A small self-supervised image encoder, trained from scratch.
Model: 10.2M parameters, arch convnext, norm layernorm, patch size [4, 4], width 384.
Data: trained on photos of plants and fungi (iNaturalist), 90422 training examples, 16.1 epochs.
Rows from block 2, named by matrix and row number. Rows with one number belong to one neuron. Each number is 128 + 24 x the weight over the matrix's rms, rounded and kept within 0 to 255. All counts start at 0. Numbers have three digits each.
# fc1: MLP up (model.blocks.2.mlp.fc1.weight, 768x384), inputs 256-383
# fc2: MLP down (model.blocks.2.mlp.fc2.weight, 384x768, transposed), outputs 256-383
fc1.517:086124135121144158110113179119106092078126092102119111080084130133113116077091133135118144128147122131123082152176125050098148086129097199142174187133150188138145154126176127131166116144126122136131153112128110139084093129142123146134114127146110129133067151162162169125150159129142126111101086139179097111198106126121117168128144112135123093145136175134141183141131162109131147108156
fc1.518:106128140156107127163125124129111081103118132138152122120121146159148135133111148123131119113131144142136111146142118088148127087133098116096104174095145132124184173131115086113137158184117146134127139143115133129113143163124115136113142114085147127164094151116133140086124099159104131118154122141114136158157115164116090086102132128150111091135155090150134181097117131124109102126131
fc1.519:104115121174140129161128119125164094142109145103098130136134082084122153155088179165114111138115114091109096130114139077083125166136094094121086069128108133112114128138122131101133141111133139102131125177134128126111121125126160135174163149146125107154182101123115093153153129065107161130122154103120141104122153135118106107145109102131179031131131118127211116166120209106206175161148
fc1.520:141136121114153120147103138134150121078132099095125119130136161120100114137105141099135138131138087131112172151145101166130154143170143142099133138096155165091169137105144123124105173117154145131100134155119145167098114154103113154113111101128136131102106126101149117080102101147171121088103124152144125119084125079176107071122110096144118128106159097155134154150140141139129163131083
fc1.521:128131129134136127091124141128129144112098113104123145136143138136097131099132103131148126141086121099117122164122140123118117129136113149095116156130146089105141174138160145148121112038135155125127113134121111142152106104146081145173170162146174115135152114130105155170136150194150175122120150114119143117107106074143098147131101105144143092146123156088143124157119141149086087170141
fc1.522:087140167151118136110153089125148106108123147149117100125111100093138138142131110119133131125163137185111095126148070152108129161072148138122205150134099086133126118107143145109116144126124126085136106148149122146158136122140130144118119132135122151100123128174144143121118090190095109123131126189158073167151103177117166138148107125146117123130125170075108095146130134086073155156119
fc1.523:175136191153146105101090156099097110133110115121116162124136113109130163106143131120155134114114135134107183150116144097141111138127130142129095112130131106115161109087132161140120130113097104096111140143152155126159117151114117111146118137139107132093123159108140147132138122093164171087140123105127183108172115154093110143112134137156142119149159084152098141133116161114134147137126
fc1.524:112175095163108115125138073138147135176117150153109141126139123117121120143120116147130154174124122140125058107145140167165135144121121131074167120176133143188149155127113147146115155120130147129100133120139130135164097146109133173088178112141150145134126138121107113129146156108146097115134141092106099120115128146093159146104141101130152111093154132123070095120115109137148159112108
fc1.525:132119183115170158077103094158164118154097101123137134127124161136116170184125142159160150112134166177118162123103113117158104122126142147135075144106146104139117115129075126151105112123086096086165114127119225082182158095144121150113116112145195067137157149163098153134139102146156145137116123122110191160144194118118129170111148119123097115138146092083165097151107129113113123094120
fc1.526:127130143098143106077142137157092158125103112110126139097130108151147161094143123122106126126109128100081152125171112066111146143091123122159066121118096126153142125111147144101112105130131165129121117133132120122143138082103130106171179138114119129134116104141134131121113164113146109127095159117064169101166173113127097109101139119143113141085145084129077128121114129111170155108111
fc1.527:096119137149128108096104116157118119126113159143120119129105131137098152123098124137113139126131118125142150120134144087115118145120142139129113129143147129147165137142145111094132155158120116112137136100169094141107161142128136139112167112137151135149169123155152132125106075145190143167112110114115122142175134137097155136154142132138126103149157100112099095150122117129112110122167
fc1.528:123128142104154100112106144101140107131122111161147120164115126124128183103109141165104120108160099154118123108106168159140131095138133116137106129102117078180127164135119136137099165144158133123081118097115135108130103100161136105124099151134094139117107111126084154100155148129111133110107128127100089135132131133114155183108136109156126127120128135121127120147149142117135091156139
fc1.529:160143121144124189136132144125123162105097119133110131154079165121092094097135142139104116136090146101118054137111164122125164114103147145115170147126118150114132124164146175122140151110160126149128123089120118157163122119122131122152126096153148145116140149131086120091096149131096134121151138122158089148136131141128097133131108121135108147110164131130127155137120125117111149108110
fc1.530:123095083157115064142134122145111107128124124132154102159124113141113139130146163156165136162147167119124134118147121103144081134173143116143124134105122136144142123160105143093125115120083122155106096123101126153099092146087082157146085122109139137126154108127105086117154135092158142179133134121114146084121104185147158114187116171100153167104079150130143142157134155187123137102125
fc1.531:123141132150134149150144163126151161164112114127126112164147144134093149153136154114149152104135177144153136155111089131126083149117110114152131121135136156126089137103090128111157129131127165139136139086140117126146117141141127100092164140127149134138106127151142126129143125139139105107160141144117144152137153117129095128068110082115111142123120143087151110126122118094125126106092
fc1.532:088114159150125150103120135157159137133117165126123166151145154111165130173164111105151146143149129109138127078133122120140150120110125099170189142128135135125141085122137143112083123152136131168156122153113087141156169120147146133097133117119135157132131147133169102163154090134101124140107142101115109145115118136148158157128095121168152112120116128125160107162115135136136114119143
fc1.533:082158148120143135149110088113156143122144172163105131121113132102121155073140114107121100094139113086137109184110118191158113179157120081117154089133130086132163154130129149114185118138115148129120086096134155118144143155134098106154162111131120113081220120137143171123131108087119096178129125100151134105160096127094127162145093103145129136122115121139133154102163157085162086160147
fc1.534:077190150126136112144133173106114113136129146103140150145106145120134121141093152132160130110115100120135120129126130105092115137153119125091119092110129118148139122126148128126199129203086117127097149134117146105129106139070113108135114140125119172122123136161093114103146110133157094106105185138101125127113147142148149130131137129116142112133110136151127105151097104129120126154164
fc1.535:122131132108100090142110102096141106143142133156136151154123105156149174136117169142118114124106116087101144171137118068081103140088135114141113140092121096136135155111113080119105127133143122162101127101113117125123149125158125128146106132155131149108114134130118087139081091117115089129150112118145133082103109134120136110138103129060163109097107152126128187167128142101139098089136
fc1.536:123121114178126090171117108119101130121110109132116074110178122146117160127097133130097127145137141131131130113127144107157115122100152158109130107075173159151091136141124165137131110101120123125166140068105121138160115146125139140159133117135091107115150157142134138166121133108130149168131133120177154147134128105117144120161137127117139131138140108136128160116108146152143155121120
fc1.537:165100116149142135129171124143148135161121141124161157133134131129150081157137161151108119126146074168113147113141118140059134118129110113124127151185146159173135124107137109094197137132145111143128103130165176088125111104132096179157141152112100082108110103131089116128098124148177158160149104078127107122133113119115141144163129132153134157125134159129130138120158057121081110137103
fc1.538:151114098116099129150106130147130122103115147132146148133143118138112155128101171105143146130154068122148082131125142142130100139126130101141137170148122125144185140131130119132163149111135099128108147159141147117088169088112102140138118137170136149159117145123089114138124089137151156095123181157108125136129118164101138142117112113107155077150123144110133122130135143125160123129145
fc1.539:122115117133120143139169131136123142110131118158147126167112155119131107165100138162125122151116122114128121118158152114128101139140142159129090134177175115116098166150116133139130139136104119163131134128115113088138198088152115059091156135152091115125111094110175143112163106136138128091142138143107112118147136133146114131123080122130158148172123172116152084146145111140169171148126
fc1.540:124129145153155110096166152116114140129158108115110157147125081129110133138132123135127117108112108129133141155161153104118132125147108162143146123149119122158125168146153094102112115118161130135131164056117127113128120139157177124148130116120144129088120126141139119138108128106147108126128117160108163120156163150111161096113170158105169111161095111148146121146106117140122147124170
fc1.541:105168140170094079156149109102147137064174127093113158135119159188121135131110116091127099171153119109132093129082097163171127136147103117080136161116151127129134132158131138132127132077119162186140130165133081176089096170092141151125120134132121145123128142139165164163126133104186147113145121110124115104126145135140141101133140132149113104114088140123122095125135141144119138148131
fc1.542:169134120162109129142146110099127137090122116099165142120099131121109075116107134127108095115120153113148151128128162144148093144117140136144135094105170172114072147131131122093124092127106144132130112091140071174134087141140132117151094144136075098118133113113122117062097128126111126111099136115119133090161126143148113087181116145107161120139096086167128135125105109162179128102123
fc1.543:146128127170154136100128120172139118125139089127138134154149122102117102149142159112150113131105129139141109110082161172110094111164164098123097142119148098133122101105124105106146156063122129141142123104110150128154151125121135128104112120099143172154134100146140092162120107118115159115124130099114109131134117149141126099107149077139135145133123143122184129159116162114157114150110
fc1.544:113112131161101129135135128182158123117126120129149113120102135150111157110139168109130155116131125115116141082146167177119142101109108106118162135112124125173160153101123162077131125106137124173193109130145098122153157108122135124222143115127135142130114133122115112147116103157105097177119114158117164160146125074106109147129128098105151146166163143116177173151107122127081117097107
fc1.545:161132128120120074158086132154134149128115110151136125155137119102125132147142105095156164134119108070151107101151140121112140147114145097136147134115160124174106127133124129136133124137099128115092112114070105138147059143105120198158128136120109087125141087151100094146147080078135105145090121132097127089162135121122103109135139183121145096079157114144120129152092172146117148112119
fc1.546:110149140149109147168136118130125117092175164095091132103147128091090134116095143131155098113150137165145106128121139137111131146116114085152127102152130117138134111136157117107128142131090152101131110131119112134113127122151140073109201051144129154108119163119115131096075129208103094138137115216164102127124113131108097130146092099129136155162112137096125140147105137136121111126081
fc1.547:107149095172105128109128116111173145138122152102133159148122143149142142139116109118123099167108087158153133093139138105141133150134101126145132113166127110156100171162123118100119145160100189164139143122153140175143134135138133109143167128103144135150159147133128110170133099147115147128134092116165138144093124089110154110109152086144126090079088146123142171154132109158121097128103
fc1.548:138149160119140176130117155132165122116128142081137198131155133087099128160140100051135149168108147131125118120112155128130135117099093136086159144087118116178150129149143156126120110164083144108101099140191183081157134138101189184135118115127126160120144074120134103177148132089132073191127102141111157122156160154112098121104123134148105089115109144131097093151180101089124147123158
fc1.549:109128116115130126144153148152117144154136153165117132163170128161094140131138096113125169121129129136159133146107151119091112115126143104140124160099158175140151169123119112142143088140140127118151114173116166130102116149132108146123151161164096079138140120129124121118168148121098120134128131108111147145076092126114146143108152137147099140129158121109143141156139149125126134131124
fc1.550:140104144129145071113105109127150113148153098149110146134103127112128138135109129103096144161148151142152112156113142115152117109105131133142105110130147153151135133077100138120138112137112134147127101129162109133155096133108153172149108113110089138136150184127147126112145095139140154157143129082114195131105084157137133156118146099140114147116125112137133105103145145126119104127161
fc1.551:134125130124118146112135104111117136142125086138166145096119159132139137141128137109079132145147118107171095116108155121157140108095111100107101132117125132128121123146165130126124143121128092148136155111113140187118119113111091145104169086089144139132127149112132087180151142124110132156135104126085133130128099141138100145101136133125116160142146126164144164102074107104127112087136
fc1.552:119134145114132143145130078134174116096139158149129143107104124141148092102144142078164120080135158119105142131112087154106126134104103141130125100098122134166141096145159119124163099081116097132143152131138139108149114114137128149112121147089138113098146099145126146109117101148152147126096116135165121148140143156137134131150133117106109166162159155100103152097148130111128071093131
fc1.553:096144180115125150149171113112187146122122129109145140089142148149134151131155161100088139136126122152143144141123163103119110128122131114099118095150100141148181136134148112139142133144134145122123131082124116132103084157154122103116137128141128116104144153109149135151126123156121162161171122133099146130142110096115109092136073106104150161153106112150141153139112166125087099139090
fc1.554:114134194094102162126144113116122137120108136131116145144121102128137114128108192095110135118159134150138109125138142136148124169096132189108118165095183146157157123126119157135177098152144136115103122139130117115129148148093170091138076135122095116135175111139154119123186126114145145178104100115167164123151100135146155148114140106140172121173091097148130113116151140152183126141177
fc1.555:143117123157124111115142137174143138177152177122093153122135131093092146118103105132124136124121131123140164121117137157144139111157113108162105119098155097147126162112120136127115115100110132128135122131156172115147128133160144118131130136116120119130086109138139130130128104139091107108066131134154188120158142142109133114130110137085135125151141151099140097156134111115170093093085
fc1.556:135119097117113149113170101119150141087087131099133156146152155157098123134094119093096123106128135130146101121145135094131123073107108118115141151151125182197100148110138099131143069138149157120156161120173115155170171145148150154078137129165106153135113119159086122147161100152149139072097139121158141130140103099090159117119144161155118169128129082093124088136146122137126098074080
fc1.557:135132124121113212122148151117140130110147133103134133133107143143107111155077097148102105123156112113111158149123092112166111142094108114150165121090117102144120143129132111129077164147129175142091113137155094116144177162169129129111080128128112121097129120107149116086112148133125136122118150136149142111145135094128104110122096147099085119125121135153108109134118096111106132127109
fc1.558:157173124098124129111100129119115137106128139128138092114104122176109139122115130095096115137147090143143122123129132101132135139140150105152178109107097123091145129124183131146138093098142150165071118154113146162115144155108112098081113061179107140149108109108160111116132144103123104077108118170143139102120142141157090128149124161124109135128100144132111146114142138110149124132132
fc1.559:102117095125147141117136086115155100153145123157106105123102156102127148141145152116120122134085159103145094095101085116131123121083119144110064127141138122143142104111123171149115106128092127138173111126161143098152139127137148140118160141124105092123177130150128092119119128125109148145097111158103114138152151120100128133149155118142137110162133136131117146119121122131128109126116
fc1.560:145137110143146159143133139134178094103130092130141161094140196140127134127106140122146098145145153112107156131167128134112112162131141104088157080127179146101128118170098138175143143146107158132162116132152086133111109113126151116148166092140129179174143121151123159127100157113172100094148162141164126098126165114111074137187114113119129134133083135104119133097070114091138111120119
fc1.561:143093099166156144125134088107174118133123132137155159079131157096126139150151141149130109144148176156122135132086132135145176123126150122167114143169142110114121129123146146115132160124161154149111081153117118150120124117148170110116106110138115137115145151134165112150136154123142151091119148135137109138160164114154070119139137136123097110122132131109134162156071143127129128162123
fc1.562:161117114201144146100138059128167133122120123081120130100090156105124144134133143136119101108116139140180141152088135145123106149132131112136148126134097144143096119170139148098112178162093170129083098140108119128165122139173116091125145155096111160121100133147095143116133096132161149081140140166146128136153143114080137120149090151160140126125078118087120105151083137128192100166109
fc1.563:114131149166128121106133114189137143132131144128195127123098118157127128096149170137115109132134155107143108132114170155140152090098145120149105155131158110118139112153115111103124140195120120126124151114116115106128133122117137103138098176081091142123108144138185148089117120171125075147130111076124147121165144115129159157142137129155152129144106164108158137118116115135178093140099
fc1.564:077091116143134104105150166132170122165144145103170067159131139133114114141150113121131169143083156105106140128125137112110127167180091133108136089129159109124124129157141149136097123034137109144129106129133158120127099175115123122146170133170156151132153141123114130203124152167126149136173099106115114130133104118113108148091094116104136092136114144092146148086171140174091107186111
fc1.565:161144140173164124125109127153176103166129130172169143115102077124168102151160138124159120145129123132115131096113171117142148132088115117110130142175119118139129115104106135146121086118091058105147143140153112152120129136140134180138145134138130169119132139129122133137149113176171144151128140085105155159118159142101137148135112113147156127205130143158119182134099129101097115168143
fc1.566:129126063158118106127162113109143133167112120154145159148121124092124103137158141118146141104096095097101131073146133111090128108113117162117149102150148127166130140135107157098178114157149132165094147165138117158084078154062129161140112130112123123166059124126120163127132113103139168167128130118129074116126156135145128128098159113152183114106101183131099080194151112145127157140138
fc1.567:147125151106137175134127122175127094121122131178131126134114134130132147136104150160116116137147119114112134192124118145116103151113111109106127139105114126141143109114111115153147190120100093130115142163112098111105099119090135093127169141104130134143140103140138115104117130127134102125122119099118182120159117124104116106140142108135124118135135120126140165116175127147135137111116
fc1.568:076137108126133120143163097123141127083146116139146124136128126116094111104100124106146130141135125148111106090121143140097123125152143081109143115165159140156136132144084111135118174124162149100124139111126146099115155137178099133173187106140166178107115170095143133090136133124117187136150125129124112114133117108149158147134143100160131117169104159128123078113136136115159120111142
fc2.517:131131106126090119122145131100135111180143110089135161122080161116118168131107119105054105127094147161155106154082093149096111128103174131147110135150085103160122108103104128134130129119162114110162115089098146149164157097122131133151156122108093116154100137087136146099140113115119076111103110152125123162097158109135140120105107166113155152153160204177089157149117140132110140126119
fc2.518:112171120097120121114143106125123090116107121120136130128135121154145147116121157156120150125145145127104119119118123142150144136135085122139127147146136129136130115130131140106122133114159128149113124132146131107120133149124109147107126133152157137147127155126135133097142099120139132122132132118124107189149143122106090133113123125126109124128137147137125115153129163127143119144173
fc2.519:125097096128126128118184161151109133156139080117109152072104133112129121134130098094082144085127127169087103131108096124117145164111166146144167126101140086167116065121133135127123154141152080168157074107129133132134130103129148159150158178121131175157136129126089140119097108131136095141134101165146159116071170131113086147124126192120161131164138173190140164105126142120111146094099
fc2.520:146109123155142151147158104150131119108126118120099106135100149101128173142175129117148155123094148094148153146096134159132136110137145135077095122160156157133107125116145160134112083122132140111175137172134118103120153112116093144106143167147152104112120148114096170111183131150152147105113134101142122104130123140134105144117147140132122132103114102104138164103187142110132097101115
fc2.521:159103139124141140132123143104150169134108118116125147108116146152131181110136150148112146155126137130144109158122141078121153140126135100103137115086132117128101113147198148058124115112128138143071168132117148133099135124109111146120153149144142185116107121073144101121158149110119152143091096113130101099108141136095106120130094145128154133106131181143148146144131129103096127131089
fc2.522:116125125125112153127154138123139134181119134128144136094110107168108148122116128171111107123144124150168146146104121139138142114150133122139131136121134136102125136105111101144139102175141158124129115107126082167123112119119156164097108162113125125138137135123132112119163119137128115130074138101124122112091112159137128124127127101139109112117105133121121135151138124136114127060134
fc2.523:155091126138139133132143139140125146143109112132098140141179133107113145116110109172089122147124109137097126112139144133146116113132144152150143139164140098160163131130131104098149138137120141082134140157122128103154121128107157091089126112143105115120088182162114151134125158113162125134161123125126099097083144150137151136076144146120119122107167189135156134096112137106121194110108
fc2.524:162143114135099142099118139108135119087111180105131117105139118102137142117127170098137105139141109083106136116147086129117133111109125116092123141173125147130154122113120100123137152123144131112142127101108131118127125115164107117121137067157126129118125089154135122115114106123123130118130130123136119130114096140153135109162144128153110143163124120103159105126104117134160100144123
fc2.525:116108115128152098153143084142102108141144118068148130129170150113127142158094124115164075102141146108151133115096114129130123129121093144118113148121103108118131124123079098165114094135176128135141083108117135186155144094149139135137105099070134135160113115121105108155113114163115167104161127126157175166123135147152124120130177147126159131121126116134058121135140116144164168171085
fc2.526:112137136144120123161117156109072153083096129120130143102112121091113152165130152151123124124070130128091138101099151153109111146114151157108110134138150134117117152137099078103166098127142124110127078118171126129157123146099108135123156116193140116152148175154098149148124093135156119135151161150099122133106111158129126124113115132106128152138142198119144134149145134125129138095092
fc2.527:153139140157107144137134110131124120102133119130120107126127146099126137128098126138124141136137112115109086142126127112140157112117128126146093141122125130141113114151118102107131131119116111105163117131119116108152138123126136110126101112149118110105137116128126125105109125088115145145119148139116112118124134133112141165133131188127137099125138123096124124120153098169136133131139
fc2.528:126119119113168123102150120102100137181133120142105120120160112141173134157111131140100103139133113123107128117093124120141118131103108130143121142110128067112156104100098159110117127122103124150121113113071115110151107107099103127151150169108138151117142131151134124182106096150154144119162133168129144109086127151163133124118136141128141115141150134156143156123137150101112189107137
fc2.529:162148158143092129114142103138105139121155131097135127173124136101129073151145156118136103100142122084111132148155132112138131175139102069099164144122103113108134138124089113121122160107099112144147107090119127092138110115123145155154135098152131162147159083118133084129108156100105142132162117154161107146160125144124143126098137143151115123142112109098110096154126142167164097175156
fc2.530:099104124152142151132151156129100139085153083106104163192130103087132094170199155140145086092132119086120144133112154124114085092105084155096096154110134132124104152167071125152173150098138148097132110109169090092151148144093124136107106106088143116154149142157103079128138175129091131121133145142146145112163150063144146128122140125115120087125106122097134114177102144139168085147135
fc2.531:127100089132107137117135104141104091138157111122140135133124134112160126159073151122134133099185149163162128120096100093123161126147117099150087112115079083138102086119115124110085134106121084151198085117127141129133139128114153126157138121108118156145162134114155127154082132139082167123106106130136161171123143106135126124094117167129144101132141119119137152175146155148185114142149
fc2.532:204102159099111152186107122135133110124174112143096124132111131121115134114148160144140120127115123106108173089171136123182111117126131136126145150154145097136120149143112130165147106137162111098141096134103080131120127125134129117136107124128116133143101138120159117104112144108164141108131107139179115141158092120142167106141181124124113084170075068069099143136162118104104129132138
fc2.533:112140152143093112122147140135137096143096139144153127154175116170125128102109143189096121138116102101136104139072133130102154164126153117132132151142130117095171154098136163088148094097118154126108146094150157134060122121124153145114128155113105157095098136092154124161136105100116142142114068099123073066066145123111177134153100154123146112169139142142175069146099131121102114143142
fc2.534:134123141125104102138129114140158114118160149111115100135146142160095137140132147097126143135108179105122117141151127115125096090136123119128113141161150112137139142106112121163143085109113165120136107158140105103132148086117117133162075116110124109130111112139117132113097105128135097119150165134143095107135157109147171122117142138142094152125101108152125104130077138143105109118181
fc2.535:080125089143091151128137147126104089138119145135116139103119123156139151111119122113081121129120100169136102127078115124134143184159161167118136093122119113117122107105150098111161128129125098134164152104144130156116134141124132096127141109117079157099100144109105154128134096136131088128114059156131147138147137132121166126140118180117095151118096148123098113112126091137128163161104
fc2.536:110096144114102136157094102134097152107150108111118128128119144119175109155149095130145108113153134107140134125114110126113116126137110141113114126154116114127136149111086096143126150141144090164125115154144115138154132134128115131155102103135142138181111098156129142138128132135159101105180138163113115136104143111138141153144154122121141142140101070159082128128084149136134126161131
fc2.537:159129087115124078127123121108112132139119159157144074151108159141158080130161163105138114112119112091131153110128121109125134125118122112111149112148107132115151175120145102185101149081132158113099125108102155093182165144146095117161102091133090125122129131142123120142130099152148137128159098164168183129124113168144146166151154096104098120153101100152089121106130083106129099145108
fc2.538:114100134127110137172152142185144134124148119132144100128151089132118152146142125113117123126143077166103143116128143127136110129127128151114143137128123115150173145125143111103199145148137121144111156118148153123101121143118118086113141142120134156112126142129140093130148142139129141120146072128131140119110129081126139118121097138107125159141107143113146113140142155160140151097132
fc2.539:176125147105108123105151130138141139159138118091129106142153151100127119122045170097144088113089159093132142112154074123162130149093137114116095111155123097107163128096137092068127167143122123129167091080132094121095077154147143112147119133107167179147142108065144113155111141136136151141140025126177136140160128134156159093081147138145115090185116080091135118165155109122168121153166
fc2.540:106126137139164105097142131132154155128090147142133111111137135118149122125105115119076140132153105162110126119148089104151130147135157142179129136125148122121182114099150101122137162144129147100147158153090118147089112106141132102123112100118147128100111119115145146127113132152142098107109110160124128155114165130120136130091133103123131159122110119097133119097119123130096124122119
fc2.541:162152109113144153119085111096120100101129148120116107102104128106123114108139123141153129176137097123170121123115114108154116135137111112104139142108145160123153166145134128118088136124127101103145116145117136140156140131128062083144096103132096110091131126110098119069089174139132156110118145194139143116116132179136125097126117110124099117105103112094118121125152144110106127178128
fc2.542:139129099148083093180130091122126092163169166139133102171090156110132172129137114104123132131136128154167150144140136094140107119118189144114117127174146123119095141086103106121101155111118152086140171169153170128132112132150121154178164085127101115113164079112157102108155078166156111150118133164140135116120137138149057166140132128081142151149138100153090147092103110151125102184105
fc2.543:135145103128150138079126089114152183129129120104123144133146127094145132134132127119144106136142148136106117154127123152164126096109142126162113137151123111111134122065114116114108163109112106099121114152129139122111092121108151100146133149117146131112133100112178141122134123141117128116113135082129118171136144108115129110119109146165131118126111120116128165175152171135127117112188
fc2.544:123118124121115155143137168121111130130099049120093170102125133089108168140091111128122141110156126192099136116114140125117151135122178146155151143131145109129091108101111129128160136145121167089104107183144103136116132129109135071132128124144128111127127143091144145128121146134164093104140111131152092123162160094126132097131126177122166121148151197154127147070125131122116154110101
fc2.545:131142140119099109154124128117109165133086105123145139155115117094110127121122170132135071162141112118154132100177120084152109130110104177114090094170136125120116124110118117106148117136156152130100133159105096134095091141127120151112088049151103148129090178154133096120140105133171154178160072136134134116156123120121107136184131125166101143153131108118091164138177109151128105140114
fc2.546:128140148144110133198108168145125121075146154155098117160121102132135144130133108129165112135088132133149166176153129150125090122134096159137165124132134138100110143167175109122157106141127135122118140083125103091186160122118116148160124128112124071177139139129114148103137076101135138103120142098116101143092125107138114134151088121134100094065139133132117127101156088140112103123089
fc2.547:163100159156105115127138112090118132117159148152098113142107135150116117135121112162123127146131110147122113122157120096150107128104121139160145139164128115140156140084113093131142194106105130075131107167097141140105136135133130089102110126143107115095113118167190156088101136114168130151112091128135136125116111143136136156134141122118080130173105095107126129092144102114098141109154
fc2.548:111156149126124101113115099143122156127065117146113134151135098136114105059111140120165112153202120118139128093175125135140148150093137120086100105154092147120156131114204135175070090113134157111122170146069123132079070106147167155130105131158121118095096070080148105152123110132145126144122115091124124115163108134139108119207111108167126126102138065161160100165147121120102128184174
fc2.549:140128129130120122114135113153130102138119148152167098137135145161113133146137134131141159132153140131140110132097107137126141100130129118151125110099121142154108141150124114119081137102117126116184149122104160158152113143138122106153152111123115127127145115122139103111137128096093164105114127154155150132116136156152150133129131128114115119135115098139114133141097147103122099184118
fc2.550:132109140141155148119176161135126161178113117104112110108108136122091108133100130133096174154119139130125095127158159110171119111109103128107143169146139097115138106162138136126156134129123126115147131102102121108084105104112170086110110130171171141128133156129130123168114163118153124106205110130144094098150124116109115090095140094140135115174119122095169109141167094120132158094139
fc2.551:156106145153121189126139138126103167062139121113110119124127117151100179157177130179133121084140123150128112102139152175146139125121121163111166133113140111141173091167112104128142120145155144133145094135148113154113125128140147119113127113117134113141166161125096121110163168107135107136148114127132107133111159127128124114120089106113121125158112100120101134132157147115138119117135
fc2.552:136132129111098102140174136123150099112154101098124157158109128121145107136106129184168135102139121113110140154114119150145113153115144147094126139126116125152139101115123146135113143139161125117124103121137118153109134113128140120104140122097135154114111142127125113138146073132134124093095128145138125159136130112141103122120128088124101159144123117137116109178111136156119102123165
fc2.553:108109137126140182118131181134136145099124096130101099141114146171097164121141110096104121130062124139117136136146135148116140098107150107124096126106125146140098127168133157144115113102143103119105158155146132150153173105100099109084161146137095115122157165131128162137119155114108123120140182112127111106097134091135142111136160128113116151125140158093150099109136107091114161097099
fc2.554:116133113133118106140139150164104146092078115151099118150117121134129170142128133101109136126138107135094133167142113110083123126132131086144135154153155102106190111145129142116146137148096111144121113144137135056134155150112126116124117140115140161135111145133127140127115078126132094106186120112117082119172132131105058135112107105169136151166144152150141124090077142137121135111177
fc2.555:180125123137138160125090108140127170147148123090108136117106138074120110137129143141154106153146142114178155085135118131118130123104137115122114132119137088128135116094145123122128133111140131146104115122125136153122148122152118099155098104122136128130079091144155098156100169108117164158122105150126119123105128114150147101133154137132145132132099095132115162165165151140191092155190
fc2.556:149118145106087121127182097114160191123098127150128106155112147118123122114066095120135134111112112160143110135164085070135135186123107085137129069115116079124140137110178095116112133131122131149164121152116109173137090133135149117156123108125123158093104111088111087161115102171156151087097117144115128136095150158128122152146150154128178118107119116159136150093148068154120110125131
fc2.557:105131151090126135135124145117126089102120141103099115141105148137115167118123133125128123118092138130099134123139121104094122116123112114133172122135158140137121140133138125129129134120178129113151102106134114087149127139146095139106113093140140081107146166104085168133145114153165111173136143132153104098125108131101111148097122140133095145104120123145134170066123139148127158084150
fc2.558:115103127125169130168127115137160111124111159195157146133100126161118135131160131135120105120129086129117142122165126144165094069172138141148134109115137144098108131170126089145116107122137126073101164126088107129162132139106099124107121115137095069086146148080126113122163125095151138086114113141147123091190133136133091146152123087148117128118113132149094123041129127122088131089093
fc2.559:090116096139106097143157115125121133130121136151177146121135103175175085141098138105124146153133168128152139137137110120147141143124145114148127127134103119098130104148113140122133144103122135148109118113103125132135155133143145155161150126119127143163123153131134149136123108134146110136145121154135154157090128130118128167114140139117175121117151156125129128117129158160132150103124
fc2.560:135145121137115130174132116165135145143119165165152151109120115150117084072123141105184138144124125107158095148160116149133133141140108135120153069082122156105115136154134157135104106124136151127141151130134062088137140130125115124170128114142132154101128066123145142125120095119120131107081132115143142109195118130131099143186122135159115140113148111145143104111083144166145082131094
fc2.561:167124120095125113161128137114150104142149145135114132109103096123168127113135150118125138105133133097120175105157144111128112117095097157135144113159108167158096123132115119140127175143135125142153105125145128098094145152152096168152132089126111146129110148111171128134116135103145117122144063156142124122173120127138095143130155111126121108121097137132132114142137105119155126136089
fc2.562:117156082166142130113087118132112135118146137136155179145112127125140163129133097158139130100100152121169133113131145148123146155097193129135115108120148182123082167124115148167139082109120159171128165103180199114179140148126118164102149111128115027107153170147143131074145130147088143141080175153070126090124141116105161167144074149089199113090125182153132141124137145124117113150071
fc2.563:134143111135126139095108118089134140109135110099163116113165113085177157144092094081132151105114151157086147141145166147109107151118163121165102134099123111160149131147122106095159132138099157142131110172181201090126122128094126122127152134123163149156143146131150165088133152106104155138123142133096099142135127103105125134092133143127147114117135148140150185145140177119155148118199
fc2.564:126114123129102096108085127136130141115121114146132180113108136115135133134092123113150125138132149128166105127118134127085122130118127127088124092105123128177051118101145164150115095137129156143120145146165189169091139120147148168143156165137163165108127090085160142129164101129078131172118116101092131158129157124157116105119114137106136151158116124148136179141131149122135087134130
fc2.565:146178142122131124134120162120092150161119086168108129128076106109077172129121137137121117156157136144152133139147104113159117089126184100140120122143163132123142146168121098153132124108127129085111121161131132089169148161099105102113115128139118088080131145126142112097134104108143122141149114138130116074171096118111084094110176125148173090079110145112170131107185114105091142118095
fc2.566:173132159108153098144160116102156152120143166159113074163132141118158074134119128107149138162137133106105119096174089088151116110143079089143156130170102138052161114126130118155121150102115132098118092101131110086155125149126097070136088105138132149124113070117152082102055126119099085104153108119190110103164060140137088108141137059131125092192066099123135094179150120144131109134197
fc2.567:156120152114150144164146108112143116121162100141144129164152130131100139100110138130153115126122139124115130112166113130124159157100144072132146134133117134110136140164146163091117156139132134155093126079147149080097136168117132097111146144143112127112120118174147146122118112129127091130135101147146115110125144130130112134123108124146161109119118136150153100146126166117095081123150
fc2.568:113122156143138148135084131104093143112121146136093118187110155154109092112157140103150119145125123132102151128148123113144095104105093109115123175134115129142158100109131136148144133112115146121128141122120127138119111121164105117098090154139168117107120082137127155089147169155160119140164163148167122141105133128132144101111144126141119129132117090117131133117128102138103098134140